config.toml
model = "multi-label image tagger"
dataset = "regions of photos with short descriptions (Visual Genome)"
train_examples = 203450
image_size = 24
crop_scale_min = 1
horizontal_flip = true
arch = "convmixer"
norm = "batchnorm"
activation = "celu"
patch_size = 2
depths = [9]
kernel_size = 5
widths = [256]
num_labels = 300
init = "trunc_normal_002"
optimizer = "muon"
muon_scale = "match_rms_adamw"
lr = 0.0049
momentum = 0.95
nesterov = true
orthogonalizer = "polar_express"
adamw_lr_other_params = 0.00089
steps = 40000
batch_size = 128
epochs = 25.2
lr_schedule = "wsd"
decay_fraction = 0.2
final_lr_fraction = 0
warmup_steps = 800
weight_decay = 0.04
adamw_weight_decay_other_params = 0.05
Rows from block 6, named by matrix and row number. Each number is 128 + 24 x the weight over its row's rms, rounded and kept within 0 to 255. All counts start at 0. Numbers have three digits each. After the name is the row's rms in percent of the matrix's.
# pw: pointwise conv (model.blocks.6.pw.weight, 256x256x1x1), inputs 192-255
pw.32 100:105204108114123162126097137141140120117129116163113099174150145146126140156125093148114103121114123159120147140110102129106157120118127127141119137160108119081100122101100128115154129117137141
pw.33 105:102142109128134121129120168120124117166128112148111108110175093151142137137128133132126144104144113097141157095093140135123124086120131105126139133138142136140157090098148161140096111107126123
pw.34 111:110100119170140155107168100087100156111113133095103104138099141104112086129115106121139144132138088159127120097139133113109149163147099143113149179157115165090160136155117138117162143113084115
pw.35 096:090084147167122145093080132113111107108118148137124104099130104118160127136160093087084205089128086138136147130123165093139130118144143111114099105128165079096105172115149123101116121155128124
pw.36 095:112140145137088139121130088139139114136115133145203136115142114108130130126148118152113134128138114148121117129144193131112102120103144148122115111157134063129135126143161135121122165109121098
pw.37 093:136163136124137089145148133064121134172167110146109140104133127120124126163092112116123145083138141136127146155155169088087100134146122135130124131135150163129107094133187077141085128115106182
pw.38 102:123136146077137089159139175120144128114146137146142163113115102107113133165165169092146146159140181125163120098123171127120106139151133095112122134114098155123154065143125086115115190143112117
pw.39 095:075124091162116093137162112078168124148084094106108110119149127150121091135121108150147151142093148124109114165099132097130178111135112102121136135082144109126114167101136098127144141141098154
pw.40 099:088142117164104124088087149122125151138152082122131162123149193160114148155156101128180159107165128106133132147152113096154120140167101122133145115135086092134150134120132138117130181133133164
pw.41 102:128131113115133106107119150153118097109116143144092123129130128123096100158156116132127168142120129121107111101119141139131147137128133114144175107156128127121154089123133165093148133152112109
pw.42 098:142122109155090142092141126147179075101143110111130107115152126149130127131131076121090135126161106131128091083123163112110140091143108127095093197134114184123083140158138140111124122163150166
pw.43 101:148131121126131123146118155118117077139132141127119137147112120152121116087111079131083127140113148138117153151155119086141114126089149125095084134088129131140109142143156136122054110116126104
pw.44 105:128134116152115113120155139051150103135136136128106141157108148150125123164116104105107093124150147130141112087124084074124164117098118157159143155161110156110149061114105145116109097201131127
pw.45 100:143127166149091141109138125113152117083139089133100135138135132124116134123091142127087142070101084107088137145138157151145157120119082140111124143148136121129147129172119140139090114100116076
pw.46 101:112153125170158121119092138127123128117150111137127170123099145114132135135145102169136123149140164099109136123135151110122119121133128134126124093064157110152106161116100144083122127120133088
pw.47 100:136131170161099115157148155160132111121102168109123103088131095117123138132117152126135152101138134080120123169153117121146116144102135121120160133111137156138177180146150114074126137153115132
pw.48 105:164094148130116081135157128138130145116110136145124110127097079151085136118135098118112119140164116143128091111158160129100135135109108100129145145143129117172154114150074144103116136138109121
pw.49 106:114110153138120114159169134110136137122147109130156120132123085085097113112119115121142054126122144174090081123088076130104104144158102087134133145152164112100122123146162154155101112092092119
pw.50 109:140194122132104128144151140111147131147123146150115112131115141101067113131144113135095140135096098169097128115133104128124119163148109122075176129152114129135147118105097127149171123114138111
pw.51 098:123060131113140147116125135164104097107143170163077147132114107136134099093116149115103118161112150111149092134148172123145112113158125136123157117140134115154192120172133151158148135117060085
pw.52 109:150097131138154111109132100121147143123139107104137135109124105094124161109107150118107105144107153119064105164153131122071136140112108105076103084105181119110096102090175118177135137152127078
pw.53 101:111149094145128088107133137146169146123123131134171131108137175088112123122100131129121100146150090133138157144145158150133121151105147150088119170121132140152123127155131138135121149133146135
pw.54 101:153150146120145095148107107134146086111113136110143125104167133110105143154128120121164106141152214158125104165177110083112109154097137118113121100158110114128169107109160118152135159122124128
pw.55 102:117137103152125154107107134126125115097123091093127123146153122163127167140173097123144096129128144100128108103133084123135130107143086109120098096173147111093103124119122110131115128102142146
pw.56 102:144117122085111111081117151141118109137124084179073112153123122079126137169107158112074143129101113127184119095111148096103154093149131144148118123116119134140093137117116121136155108156110134
pw.57 089:084110134134130094128133139147170116138114126146134119116100145141113129087107158110123124108133112136109106082178142126128131111117089117147122129098095123085120127134078127103132099121126115
pw.58 101:117083106112142177128120130135133089121110126144128120117119114164132178181119083115145098117145122129136150132091118146153105109085142091154124133138131096119165081149102168149086100144125138
pw.59 104:137122120113140089162151140123134174135135123086135085103116135153130105119124136131151114088101152130101079124117119118136142137145127154125126139108126105135116094113124120104115159118101128
pw.60 093:114091174123125148135132101136121075132103165128099113138129119172126126155132200064151125120157141094112137108143152132112104131113111093116080122109121139167127168145202122161120136144169173
pw.61 108:054134119089122154095123162103151128148116116120143160117141141147142098108149162129141150111089125123138154094084126145131143122124117076121090134114142079144136150108113098146082138106145137
pw.62 100:154120106096123134139161183099122135163128130116152153131141126181106152147107105080127140127107108123125153100098117146144134139116093148119105096097103129102146121162140125147159108142113092
pw.63 092:139131106121145139124111140124131164130112090137125099132105161133141114140106126115158129117135160125119136145149103095141090118146134151124125141101102106120121116121144170093108122110097108
pw.64 106:135113098115124159163115125153128140098114141111148129143123120158163123164147121056149127108111168143137125118125088117128126138141101086154099138133138110099152130163135139101151153133099140
pw.65 101:106129097087113128113101153136114143114165079154100110100106136131076129120157139100130122115110114130094073110134105131131125159142117145112155107158178140128168091117129193079178129139104123
pw.66 104:140113150142107106122148119113159092162140104145123127120119156096117106128118072111121121187172139145125097126129103115083102138113110099135123148134168162123131110049169142112138140121105145
pw.67 102:127128145148135080150147101097165119104140157137171163105126146183105141134146135138132128125066102135103126117128127127112121166103133162130143082141132093083156093130091151121099154159122138
pw.68 096:133147137145156123130126116102131138101147120128119140142105117122128142086136147126151181129082111137114128134171133126126120096136096130068114136129199122118126105111113128146116099109105132
pw.69 097:156123165147158112086175163120145133150150144113139144095107126162095129109154138127158114170121122139119145117116151096149147114194132130101176142172111133117128122114081126117103113098128110
pw.70 095:119086129154107139141109141122185141103113138107182116120119110133130128163137113187099116150108182133121120103124151145148125136103114140127117138102129110092118111161176182104116122123105153
pw.71 089:115076158150148123150127120146137124132136181117114117138142127110140193101094141119171121095129123082106129105139117129074110131138150113139095088134152147116106127118107144157127141128113121
pw.72 093:143105170123137115138074125156144121132154087095178144100102134141123099097142158108090103102163107122145118094146142129083135126096135127160152122113113120115120125164109121146122157175096156
pw.73 104:119127117154081143155096146162142138152173111123135145142150113132108091117113097112107080155152139134157109126102140107106160160157123161125151104155127139148109079152127126106103121120097144
pw.74 104:129096157084108115096139157157106107181140126097134111128121152158146099152109131117147118139160133129129159116126121122125151123115145132143122115138142146146133109116133096130096153145151123
pw.75 106:189139133088106155107107098136135081154134124129100156123099151100112146118141154140117111136075145120165135147150114098138125127158154123114124107123142101116135157154141110110120124116132141
pw.76 093:134124150138136095188154115085118151142159110095148112132130149125109099073193123147104098161138102107133096109123166114138102106129120110126132128158148110115167163119140146142105130125117096
pw.77 102:156135083119101072137129132119114129114130134120154146134142074120097104081116141131122145120159140094096133184154125147174116107131128112177112132140144140106173095178156100095159094103154064
pw.78 107:083117139127083107113143125150116098071134107157106126161190101121139153102137152095156133119131068093122129149106124109132104087110115137127058147096175113125143135091093169127098117132136168
pw.79 092:097126162154147144180134146108154141131139109141103101163143149138126165143128120165112107155084154148147123096157147093106127100164178103143141108104074138093123098163162144112162146110127171
pw.80 098:109096117119139142120078150180117154120160088139116167134142153091182114125125132101109118140091133146110156187123110124133117123097127105142102091130130143125117128146117155109116089146139137
pw.81 100:132146115105101098139118120097130101144141136102132144103120161105151124111124094120151188104149144111117126115170156126111166144153133146129145119109146169158100099118161088139119108111095146
pw.82 101:091126095181117099119179119169140147141119112110114159108103141144120149105113110106122138164123133118115094136113122097144116153137102087111102101129135142102120127118089153117113099112128117
pw.83 095:086134161102076115159120138103154069124129101118111085088121156150101087167143123121104115129162120115120101095121114187131132123153129117153112152102127121107153120124128158129129129168105140
pw.84 099:153170152115155132135176131111139155119128080122119152106097172117093162147114149116128128100131135148090103109147162117119154149172131129128178091148123115131142095139131143140115086113110141
pw.85 095:126134114165143099103108116171097121094155090129140100141114127100093135139119116149108087155155161120154149169138147133085126091099119120140119175156158140133144133110122096111153111081139111
pw.86 096:118081156151120175123157182109127123169122142109101112140108114114139111085134115175087103155130133171140109129182145155167112134089112098145129072110102156129108108168075150109108101120151183
pw.87 096:141104085144118132132141156112093155121107125132142137119144096100168131096147156179184153099112123128092116089133110077115105128140105116129109107121168156095164104157154124126109144109142166
pw.88 102:137104110146118161119114142107101126138094104140130103126152115115093097151120132139130151125137107167125109161148181116125111127124122133116151123120122074104102129111147137156107125124116121
pw.89 088:101128124153137153112128154108126096168121135152136188173150106157091152150120144081115142168149165114099129129139153200132137103171107141145132087102115150073169119119131134111108124130156168
pw.90 102:113135099101075126174138174104149103126139189108132106109141113146117097107151105156124179118139143100186108135147116110142142128082113132132132107125121101109113084139150134144090160146132136
pw.91 107:181102144110126113135129125104123125139130128143097122151128149115092128156130110122158134097136105106146072127146102081117083106111133129095069144118145124137152111104144148135140131124150126
pw.92 104:133125086125140125143074120117126111130155112143113173154156146110091193160117135141095166120144172112105101135153149138139110096117146071136104125099107131114110115157112080145127120109103126
pw.93 101:129173132146110145115099135090108111146124095118134165133121115142144185091080118126146142121105130127141097133183111115142113108144113084115097124111105143157145150106098111153137147146204152
pw.94 104:141123149148107185112111149156073141131125122128165119108162100091086171146158130153114088136150123122086133117139130087145117114111149113121133141089115141103149119141102133111116114143092095
pw.95 095:157128106119147131106119142123142180114136130108144155125114115117123108120136157121133108107151121166096124163167151145117124127109161108138161135106146143081085119097191145180136123113123091
pw.96 106:106169120100183145169107106132075137172137144063106127108086127189121079117113127099150143146117114117099121074138123119121101133099145120117134147122134136158133118152116092120144110130114134
pw.97 094:125101198137068156114141129135086157159095125141117121116168115139151131099122146102158120124125113136186192101121150150143182109181092130109131134147165086121125118169145137086131102137116120
pw.98 101:105141127089126105052137137137111125091137164141088114151132141129125165122129164133096104142158105113154115141122085109110156128138132124161108155122152149103122157129119126100134127161118141
pw.99 098:144148126102098154153091130103122126126128135099136113115156123166104121117116125118113084134155138136111110135100168175103097117136129111137115175147108148164110124133126124164119106108165124
pw.100 102:138124147084085097076145099079122112122141136094114132130122128127081121117153116142144119119132111134153154123168098085098147155111116162152117141101090121168160120106152093161139128144111141
pw.101 105:169123175091127131101113151081134090097130118098142152121112130141156132156144103153108104124126100125115144127160108110131143128112123142140115157148113146124144102115139119094125098125110165
pw.102 099:106146123129145187114169121119149147122116128139151133132135119128113140109124109095175104101121150105082112113118179135101104088122138157143123144153127154089119140117133177117123143137158102
pw.103 108:097139099145121100104143122141085150227131130148102186118149127128136106084160101097147129156083136102158158098127131153110155120087165136109126138100107107055163089138128111174097124128143138
pw.104 095:165101140098162134129123098132088109136158144129132158105146150136171104126111161126113117138137109192131100128133104137113130120119118111141113059105197116155159156120176107125116110150091113
pw.105 091:161115112115110119147129114124144131165101162089127122178091163146154127100111106134144121118134151123120149104141092132114117136131150109108115079093094095144140094105134142127105141130114170
pw.106 099:132117077077061136135137108139127138125140109089119126107169104150140128080127100136125120154120100112112121127147121103236095101133064094126129125129129137081093156120114157140132107134135138
pw.107 093:171103144140159122110117099158110110151130156118112138094143124118133099157115142152122160114110130111121147150141154099191130150145129114121102113128114129121134153091130147137135119143125117
pw.108 106:103103157102085173101152112120136121129159156116090147127115123146120116126109112090143089110146160124115139130157142085135105112126123087114136122163154134161130119137119096106107127111098173
pw.109 099:100113147104085102111134151174133152161125146194145130117146104144149112159160102113098154123124118119117134109179154095106108138137153094107151151156085125119131121118131123074145111120148128
pw.110 096:110132116120084112146132140127125125161121102138074154102122086127115165128153166146106123168102135113126147106118150120150116086123157116198129151096092130117145091122127110185144113151085093
pw.111 088:086156163118136167141131085122152128143180157098122131087124120128132090136158164137102143132160199159125116122116148086174176120154120122108146132122113112138115104158156153125143118154138156
pw.112 100:068142119141149106131085132152143143124116100142141125108140135068134130157124135170156158135148134102136104129133147125118124146101152087160148117161123119078104136166133127157133102124110097
pw.113 096:128143128131150115116092083185166110146131183110142130164140147156130114127111109119148147089155106152189135106142132139124083150100113115158122128116072117131107175096109118130118102154168103
pw.114 107:159117118138111127129100097139132085105115101153136114117119094141123119096129179168116155115168136113120077152129198118107095168106121107137078111093113125100111115133156123112153116133077126
pw.115 099:132126121115125110143146102119117081111140106113141157099114115121116115103106130131092133136130133138120190142136111118135158090089141175139127121129164117109119105132125102109164151121143126
pw.116 100:118159127094111161100114116107148151120162118159139128106150117111124144138091129130159117137117174088142135098169089134114152113131127139149126146119132103132095126136106103107134116064127126
pw.117 102:175140114169151132079121093120076088195153105116119128122157141130111102079108120114133157128135153148124117131133101125118154153115090123108143098121110130117072136099119145117131099113122121
pw.118 097:119127145143124101161129132093143115113154131116126115135144126162119113106105113102140122148159148157125113118107068144152103114099101109207144120125148125116077128134100138123164141137165120
pw.119 111:098170104139097199103080164127117133121118105123166135119159110111193096106130100101077125148079098140081174130161122137155145097108143142133105166126121137125148094114078125189167149097093129
pw.120 094:131117098119159127128101149103131105174117133112094131109196133149148134143110117072120105118144151179138115169176126139120138137095105133139113126169131141100130134118121132141086151167087122
pw.121 092:122134104147119139145150069092103102128139144104141130167150141130116148135138128092124153118131142136102143086099159192131089134152105149134150100099112129164163091127097121146134173139098099