From a checkpoint of a small multi-label image tagger: muon at rate 0.0049, 40000 steps.
Rows from block 3, named by matrix and row number. Each number is 50 + 15 x the weight over its row's rms, rounded and kept within 0 to 99. All counts start at 0. After the name is the row's rms in percent of the matrix's.
# dw: depthwise 5x5 conv (model.blocks.3.dw.weight, 256x1x5x5, trained with AdamW), a 5x5 kernel
dw.0 092:46 38 51 41 40 55 39 54 38 55 47 39 99 48 41 54 47 64 28 41 35 42 49 38 48
dw.1 109:52 49 44 52 56 56 52 47 28 49 53 52 81 00 36 59 48 67 47 34 56 51 42 50 43
dw.2 101:50 54 61 29 51 55 53 67 20 43 74 54 55 09 41 67 57 57 27 37 52 39 46 42 39
dw.3 101:50 51 43 51 42 56 52 49 40 60 62 12 83 16 50 48 59 24 51 43 35 50 40 48 32
dw.4 118:45 51 52 41 55 47 49 67 24 56 51 55 00 85 55 48 51 62 53 48 48 48 50 47 52
dw.5 094:65 33 52 41 56 48 37 61 25 34 30 40 73 44 33 41 34 53 14 50 52 33 42 30 52
dw.6 078:48 44 38 53 39 48 45 13 37 45 52 32 99 35 49 44 53 45 48 43 52 57 48 54 47
dw.7 095:45 49 46 41 50 66 48 57 51 56 58 74 49 65 39 49 80 36 42 66 79 84 74 64 49
dw.8 102:45 49 36 50 50 53 55 42 45 45 52 29 96 07 51 43 45 42 43 44 50 51 27 60 56
dw.9 093:45 44 58 36 51 41 53 49 37 42 36 99 33 43 58 59 60 30 50 56 43 61 24 56 59
dw.10 095:47 51 44 60 69 36 62 77 66 46 22 40 64 58 46 46 29 24 36 66 49 46 28 28 54
dw.11 089:39 32 41 29 39 36 40 62 50 32 55 63 78 69 54 23 40 49 32 22 38 46 52 40 38
dw.12 105:44 45 48 46 42 53 44 24 32 51 69 69 51 27 00 55 55 58 43 37 59 46 56 49 39
dw.13 100:59 52 48 46 57 51 70 29 31 48 39 23 30 95 54 53 46 74 53 44 52 42 47 62 40
dw.14 099:20 51 43 49 59 38 52 49 45 55 35 37 08 60 61 29 30 26 59 64 35 57 52 49 51
dw.15 102:46 56 52 54 44 33 20 30 67 64 32 09 18 51 53 52 37 44 43 52 48 58 56 49 51
dw.16 096:49 57 45 54 33 51 50 99 29 52 45 53 55 12 56 57 34 39 44 54 50 56 54 54 51
dw.17 109:49 48 55 54 42 52 42 14 44 50 59 72 83 76 59 42 33 18 35 40 48 49 53 47 47
dw.18 093:59 54 42 50 56 44 18 09 42 49 46 19 90 54 55 51 50 50 54 48 47 50 48 53 50
dw.19 148:50 54 52 49 49 55 46 42 48 56 44 00 55 52 57 49 39 45 51 51 50 58 52 49 50
dw.20 102:49 48 51 40 50 53 59 00 58 52 42 37 90 32 44 50 49 41 55 49 49 50 46 53 45
dw.21 096:44 43 47 60 32 41 49 64 27 55 33 32 32 06 48 49 36 55 42 47 44 33 26 35 50
dw.22 098:55 46 49 52 42 59 48 50 42 45 51 07 45 06 22 64 46 39 59 56 61 57 44 59 52
dw.23 093:62 54 54 52 64 78 59 47 57 52 64 93 48 58 63 63 61 55 51 57 63 59 80 66 66
dw.24 095:50 51 39 52 42 51 66 98 72 42 56 66 56 48 52 49 45 07 49 50 47 46 46 46 43
dw.25 098:48 46 42 38 42 52 36 20 44 48 28 07 55 72 72 39 47 69 68 55 54 49 50 52 49
dw.26 086:51 59 43 52 44 53 37 43 31 54 40 39 85 42 15 58 47 43 37 33 62 43 16 34 48
dw.27 092:59 60 59 61 61 44 64 79 65 43 32 35 17 39 32 47 22 36 29 46 38 49 49 44 39
dw.28 100:53 47 52 46 39 53 59 59 23 32 48 55 88 09 20 49 52 52 47 38 52 49 51 50 48
dw.29 101:49 46 47 50 42 49 14 70 68 53 48 85 69 22 37 50 50 24 39 49 52 59 44 47 47
dw.30 098:53 41 48 40 48 49 31 00 29 46 47 56 90 47 41 52 52 37 54 48 55 46 52 39 49
dw.31 091:52 36 39 52 39 47 53 53 50 34 49 49 85 62 23 39 33 73 53 22 49 67 26 61 42
dw.32 109:58 50 50 48 50 58 52 69 48 44 56 56 99 69 50 58 51 62 50 60 57 62 56 54 57
dw.33 101:51 56 41 44 58 48 20 27 40 55 13 37 65 30 38 52 34 50 57 58 45 47 24 45 71
dw.34 109:55 59 58 59 53 51 49 63 50 51 46 38 13 29 34 40 17 15 36 39 43 39 44 48 57
dw.35 104:64 37 49 56 48 44 25 59 37 48 42 00 33 52 49 44 29 67 35 44 43 44 46 38 54
dw.36 114:58 56 58 57 58 35 25 02 16 37 48 60 64 54 42 57 52 66 50 55 40 47 42 51 46
dw.37 097:56 46 42 53 63 73 65 37 36 41 33 11 42 56 71 59 33 28 78 52 56 48 59 50 48
dw.38 105:65 50 40 56 41 47 42 06 50 61 44 66 68 11 49 42 36 67 42 56 46 56 43 58 41
dw.39 094:46 38 52 44 44 48 49 41 44 45 54 88 83 52 48 39 27 17 39 43 31 52 54 45 31
dw.40 125:58 57 58 50 59 55 57 45 30 47 47 40 55 00 35 49 35 45 32 44 56 53 50 48 60
dw.41 092:51 60 27 50 61 42 29 50 35 48 31 63 90 76 42 45 58 73 65 51 60 68 44 44 56
dw.42 107:49 52 41 56 53 50 50 18 54 47 53 36 99 13 49 51 41 35 53 47 53 51 50 49 49
dw.43 098:49 51 52 47 53 55 37 07 37 54 39 65 99 66 47 45 46 40 45 44 54 49 45 45 54
dw.44 103:49 56 48 48 44 29 42 66 44 46 53 02 88 51 57 47 29 37 60 53 48 47 37 51 46
dw.45 116:52 56 58 49 52 50 45 43 34 52 48 40 62 00 52 43 49 72 17 53 54 57 41 46 52
dw.46 094:45 30 09 37 39 46 46 29 42 39 41 57 88 41 30 49 51 55 55 46 55 64 55 65 56
dw.47 104:53 54 57 49 51 47 36 12 40 48 45 25 13 32 49 40 33 40 44 42 38 34 43 32 41
dw.48 083:51 36 55 46 53 46 51 25 56 49 32 24 99 39 36 53 53 29 53 52 49 59 37 59 55
dw.49 104:52 51 51 53 62 59 49 36 60 44 54 58 00 13 38 57 69 36 36 43 42 58 52 53 49
dw.50 086:42 35 22 39 37 42 44 33 49 41 34 44 95 28 44 40 27 56 42 43 45 41 54 46 41
dw.51 112:42 44 46 45 46 48 61 71 59 45 41 71 99 56 42 53 62 61 56 50 53 57 59 50 50
dw.52 092:42 52 30 38 58 44 37 14 39 51 35 47 72 79 60 46 54 82 56 49 49 58 70 62 51
dw.53 096:51 37 49 39 51 45 37 13 53 61 39 16 44 86 67 44 44 71 57 55 52 47 61 45 55
dw.54 106:38 56 55 53 35 43 65 74 52 54 49 59 32 27 46 46 23 08 37 35 53 58 67 55 50
dw.55 090:35 40 44 39 61 44 40 26 59 71 32 35 33 86 78 52 36 40 52 61 50 43 42 57 68
dw.56 092:69 37 41 54 41 56 56 31 43 31 72 91 27 35 43 55 62 43 37 31 56 47 50 40 35
dw.57 093:60 62 51 46 50 47 57 65 53 46 44 84 78 59 24 61 46 22 25 34 56 39 35 40 53
dw.58 098:51 52 48 50 40 60 55 50 47 52 62 92 97 27 40 63 56 48 34 46 56 59 46 47 45
dw.59 110:48 46 50 46 54 47 54 57 56 58 54 45 97 10 54 54 50 14 61 51 51 48 40 48 48
dw.60 109:48 42 15 40 46 54 41 00 37 50 56 55 64 32 46 52 53 74 46 50 51 55 66 53 51
dw.61 100:49 46 49 52 50 54 51 37 45 59 42 57 73 45 42 37 50 99 42 43 42 50 48 42 44
dw.62 098:61 42 39 49 41 51 34 35 68 43 60 23 85 53 66 34 69 75 23 52 47 53 51 45 54
dw.178 113:53 49 38 50 51 47 58 18 53 45 55 73 02 68 50 46 52 21 59 52 44 47 39 48 50
dw.179 096:49 47 41 48 52 51 60 68 34 47 60 94 16 25 39 59 39 31 43 45 55 39 46 51 57
dw.180 083:48 55 49 51 54 45 46 10 49 52 42 74 51 83 56 52 31 13 50 57 54 50 42 52 69
dw.181 090:54 47 48 49 54 53 60 21 59 49 43 20 99 29 45 50 53 30 57 44 45 47 49 49 44
dw.182 088:59 57 40 51 60 61 37 31 29 63 36 32 84 62 23 51 55 29 45 37 49 56 26 60 60
dw.183 092:43 47 40 49 39 31 43 72 62 42 24 24 79 81 58 52 24 61 41 49 51 42 42 46 48
dw.184 092:41 56 52 42 56 50 77 59 42 39 83 65 19 21 44 48 29 26 50 51 48 44 42 42 55
dw.185 100:51 43 41 55 54 63 34 25 48 54 81 69 14 50 45 52 76 31 36 44 50 69 57 44 53
dw.186 081:66 54 38 60 66 54 26 37 29 54 23 49 85 49 22 52 46 38 36 53 58 58 33 59 57
dw.187 103:48 48 44 49 56 26 35 57 51 58 13 40 72 63 59 18 36 58 60 71 32 45 50 57 63
dw.188 106:61 50 49 40 43 65 48 42 20 34 61 63 51 11 26 60 52 47 28 33 53 40 54 40 30
dw.189 107:56 56 38 50 47 48 58 15 53 55 42 51 56 58 51 55 57 00 53 50 56 55 52 58 53
dw.190 094:65 43 57 25 47 53 36 85 52 41 54 54 49 71 59 36 65 26 69 55 41 38 21 54 37
dw.191 091:47 44 42 43 46 54 54 14 41 43 64 90 25 22 48 41 66 49 32 47 62 52 46 51 46
dw.192 099:59 49 42 56 51 50 54 51 40 43 66 88 57 10 28 51 51 19 31 45 46 55 46 55 48
dw.193 095:47 50 50 44 46 45 47 19 56 45 47 63 98 56 43 51 37 14 31 45 49 48 49 48 55
dw.194 102:66 52 62 40 37 57 47 57 27 30 57 50 59 31 28 69 50 65 40 09 61 55 50 36 36
dw.195 097:46 39 36 43 42 48 66 99 50 53 51 39 18 45 52 50 54 40 47 51 54 50 52 50 50
dw.196 101:46 34 21 41 29 43 31 06 30 49 49 45 50 46 66 46 52 58 51 45 63 57 51 70 64
dw.197 096:45 55 54 54 46 53 52 17 60 50 47 80 84 76 51 39 28 28 41 33 48 57 41 51 40
dw.198 093:47 43 45 44 35 52 49 13 35 46 34 29 87 72 51 38 63 75 49 38 42 44 46 50 48
dw.199 097:48 55 43 55 51 48 46 01 39 46 60 76 33 74 59 56 47 18 47 56 55 39 47 50 52
dw.200 097:60 48 45 43 32 44 47 69 46 29 55 75 38 18 26 49 48 25 24 52 42 49 31 42 45
dw.201 116:46 44 52 49 44 41 43 74 50 47 55 76 00 61 62 52 46 67 44 50 51 38 49 50 50
dw.202 100:51 42 45 42 51 50 46 00 53 50 34 41 94 43 37 50 51 46 51 50 46 53 46 51 47
dw.203 098:45 59 41 61 42 54 32 41 23 54 49 09 43 23 50 61 40 23 33 56 48 52 48 66 58
dw.204 091:51 46 51 58 54 51 48 36 51 49 47 24 58 25 45 52 18 97 32 54 53 53 33 46 52
dw.205 097:43 49 48 47 48 40 67 99 63 41 39 44 30 36 46 48 41 33 46 45 47 49 49 50 46
dw.206 105:44 51 31 43 44 45 37 41 51 53 50 10 96 35 51 47 33 61 47 50 59 53 30 48 56
dw.207 096:48 39 59 42 49 62 57 99 41 61 62 67 56 42 64 54 50 65 45 56 47 59 58 56 38
dw.208 122:50 48 47 45 53 52 50 29 51 50 52 71 00 74 60 50 51 27 51 47 49 46 45 45 52
dw.209 099:55 48 42 43 44 54 46 22 30 39 52 57 99 44 35 48 49 46 57 48 57 50 45 45 50
dw.210 096:34 47 50 50 36 57 28 46 88 58 48 52 75 68 53 65 64 53 18 63 41 59 44 33 56
dw.211 092:57 63 45 59 73 51 35 32 53 75 22 57 40 22 40 43 53 82 51 42 62 41 39 46 68
dw.212 089:51 55 47 46 46 51 40 64 45 52 52 32 94 28 46 40 27 82 28 47 41 38 47 43 57
dw.213 098:49 60 45 57 47 36 31 31 27 45 30 39 32 29 19 38 37 29 29 53 62 52 34 49 45
dw.214 099:60 54 65 61 63 48 33 25 37 41 52 33 43 31 51 58 24 23 33 42 36 49 47 23 31
dw.215 101:50 32 41 44 57 37 34 67 48 27 44 62 72 04 52 43 32 32 47 56 67 58 45 48 58
dw.216 095:55 53 46 62 60 46 68 67 58 52 42 52 77 68 56 47 16 09 40 47 52 42 32 44 40
dw.217 107:33 47 39 38 46 53 44 72 53 55 44 69 99 70 48 43 47 60 52 47 59 47 44 45 52
dw.218 098:53 36 37 44 44 41 32 02 28 44 46 57 66 50 40 49 57 79 66 42 53 57 66 56 50
dw.219 103:45 48 43 42 51 53 44 48 39 56 28 36 43 44 32 31 17 20 23 35 50 34 28 37 52
dw.220 104:42 47 62 48 52 50 53 58 53 46 32 05 54 85 68 43 31 22 54 47 50 49 38 46 44
dw.221 097:46 53 44 61 43 57 58 15 64 47 51 70 64 24 56 41 28 91 44 47 49 37 58 44 44
dw.222 097:52 48 49 45 50 56 51 30 40 37 76 75 27 10 29 64 60 44 35 40 59 63 51 42 52
dw.223 106:43 43 43 48 49 47 45 42 55 48 51 00 94 64 51 59 43 68 42 45 48 47 47 39 52
dw.224 106:53 50 54 44 56 65 50 46 32 44 79 62 31 04 23 47 47 31 44 50 55 46 45 46 36
dw.225 087:62 43 82 41 57 37 40 89 49 38 34 27 39 30 37 48 34 38 42 41 38 45 59 46 52
dw.226 096:47 40 33 38 49 52 46 38 24 33 64 73 80 15 24 52 58 64 46 41 50 53 55 51 45
dw.227 152:56 51 51 45 54 52 50 40 39 53 58 56 58 00 46 51 54 44 40 48 52 48 54 48 52
dw.228 109:48 46 35 42 48 57 54 31 51 57 43 61 60 69 38 52 25 00 31 52 60 57 61 62 59
dw.229 124:51 49 44 44 48 51 50 29 49 50 55 73 00 72 56 48 50 26 50 52 52 49 43 46 53
dw.230 091:50 50 32 44 42 56 52 15 34 45 67 67 78 29 29 60 53 23 46 44 56 58 36 51 36
dw.231 122:45 51 46 48 44 48 25 62 43 50 60 00 68 49 47 53 31 62 43 49 47 47 46 51 45
dw.232 103:46 56 53 48 42 59 38 25 40 55 51 57 53 61 54 63 33 00 35 52 57 53 57 61 54
dw.233 097:53 50 43 64 60 49 42 55 72 50 46 50 94 39 39 58 63 38 07 47 47 51 35 49 52
dw.234 094:45 36 40 50 38 45 35 18 36 41 46 26 18 28 42 34 47 31 31 40 43 44 33 46 47
dw.235 104:46 58 53 62 58 46 50 76 59 40 41 47 67 35 41 47 46 12 29 54 45 27 22 29 43
dw.236 099:33 43 33 27 47 34 28 25 18 38 32 46 54 44 39 50 57 60 66 53 62 62 73 60 55
dw.237 098:41 39 46 41 47 49 38 32 27 32 46 73 70 20 19 45 60 61 28 29 47 50 53 50 52
dw.238 125:48 52 52 49 45 45 60 75 58 47 43 22 00 23 45 51 52 61 52 44 55 55 50 54 54
dw.239 094:50 45 36 63 46 48 15 41 63 56 26 33 52 58 51 22 29 33 33 46 47 40 29 34 62
dw.240 091:56 39 38 48 56 39 31 40 47 38 28 28 90 14 60 57 49 46 40 39 48 41 47 59 57
dw.241 104:49 31 45 46 53 44 43 04 45 55 48 38 80 13 45 44 52 32 39 51 54 55 50 44 45
dw.242 098:63 53 45 41 41 52 49 57 47 33 32 60 71 58 00 46 41 72 45 40 61 40 66 54 41
dw.243 090:51 55 48 52 50 42 27 54 22 36 50 31 86 25 53 45 27 45 21 36 53 45 49 48 54
dw.244 092:59 45 40 61 44 49 56 27 50 38 53 28 88 26 40 44 62 11 61 50 45 57 48 59 49
dw.245 088:69 51 56 51 61 70 50 31 38 60 68 56 37 62 79 69 52 28 47 72 62 39 28 34 64
dw.246 100:58 41 49 43 50 44 30 83 44 49 46 18 66 62 44 52 46 03 45 45 55 53 43 50 53
dw.247 096:48 52 30 38 52 53 65 34 23 40 53 42 39 28 40 41 07 25 41 39 58 44 44 49 54
dw.248 092:50 37 28 48 66 52 46 54 31 69 27 55 80 32 52 64 28 37 28 75 42 54 62 49 54
dw.249 091:60 40 23 38 48 48 53 59 31 34 41 55 89 41 12 48 55 49 52 34 47 43 44 52 36
dw.250 087:39 31 22 30 35 43 41 21 35 45 43 51 46 50 34 46 66 70 65 50 63 59 78 65 57
dw.251 107:49 53 47 46 50 54 48 17 54 48 48 16 99 31 51 48 49 29 47 49 50 47 49 46 48
dw.252 088:29 56 40 27 45 54 57 39 32 41 38 71 85 15 36 51 52 39 35 54 50 54 53 50 34
dw.253 105:35 47 29 50 64 29 55 52 42 53 06 87 58 65 61 35 49 61 52 57 46 58 43 56 49
dw.254 094:57 45 38 52 42 44 52 42 52 57 10 39 63 87 77 34 33 67 67 52 51 50 48 55 46
dw.255 129:51 50 52 48 48 46 49 52 51 53 38 23 00 19 43 50 34 25 37 49 48 44 51 46 46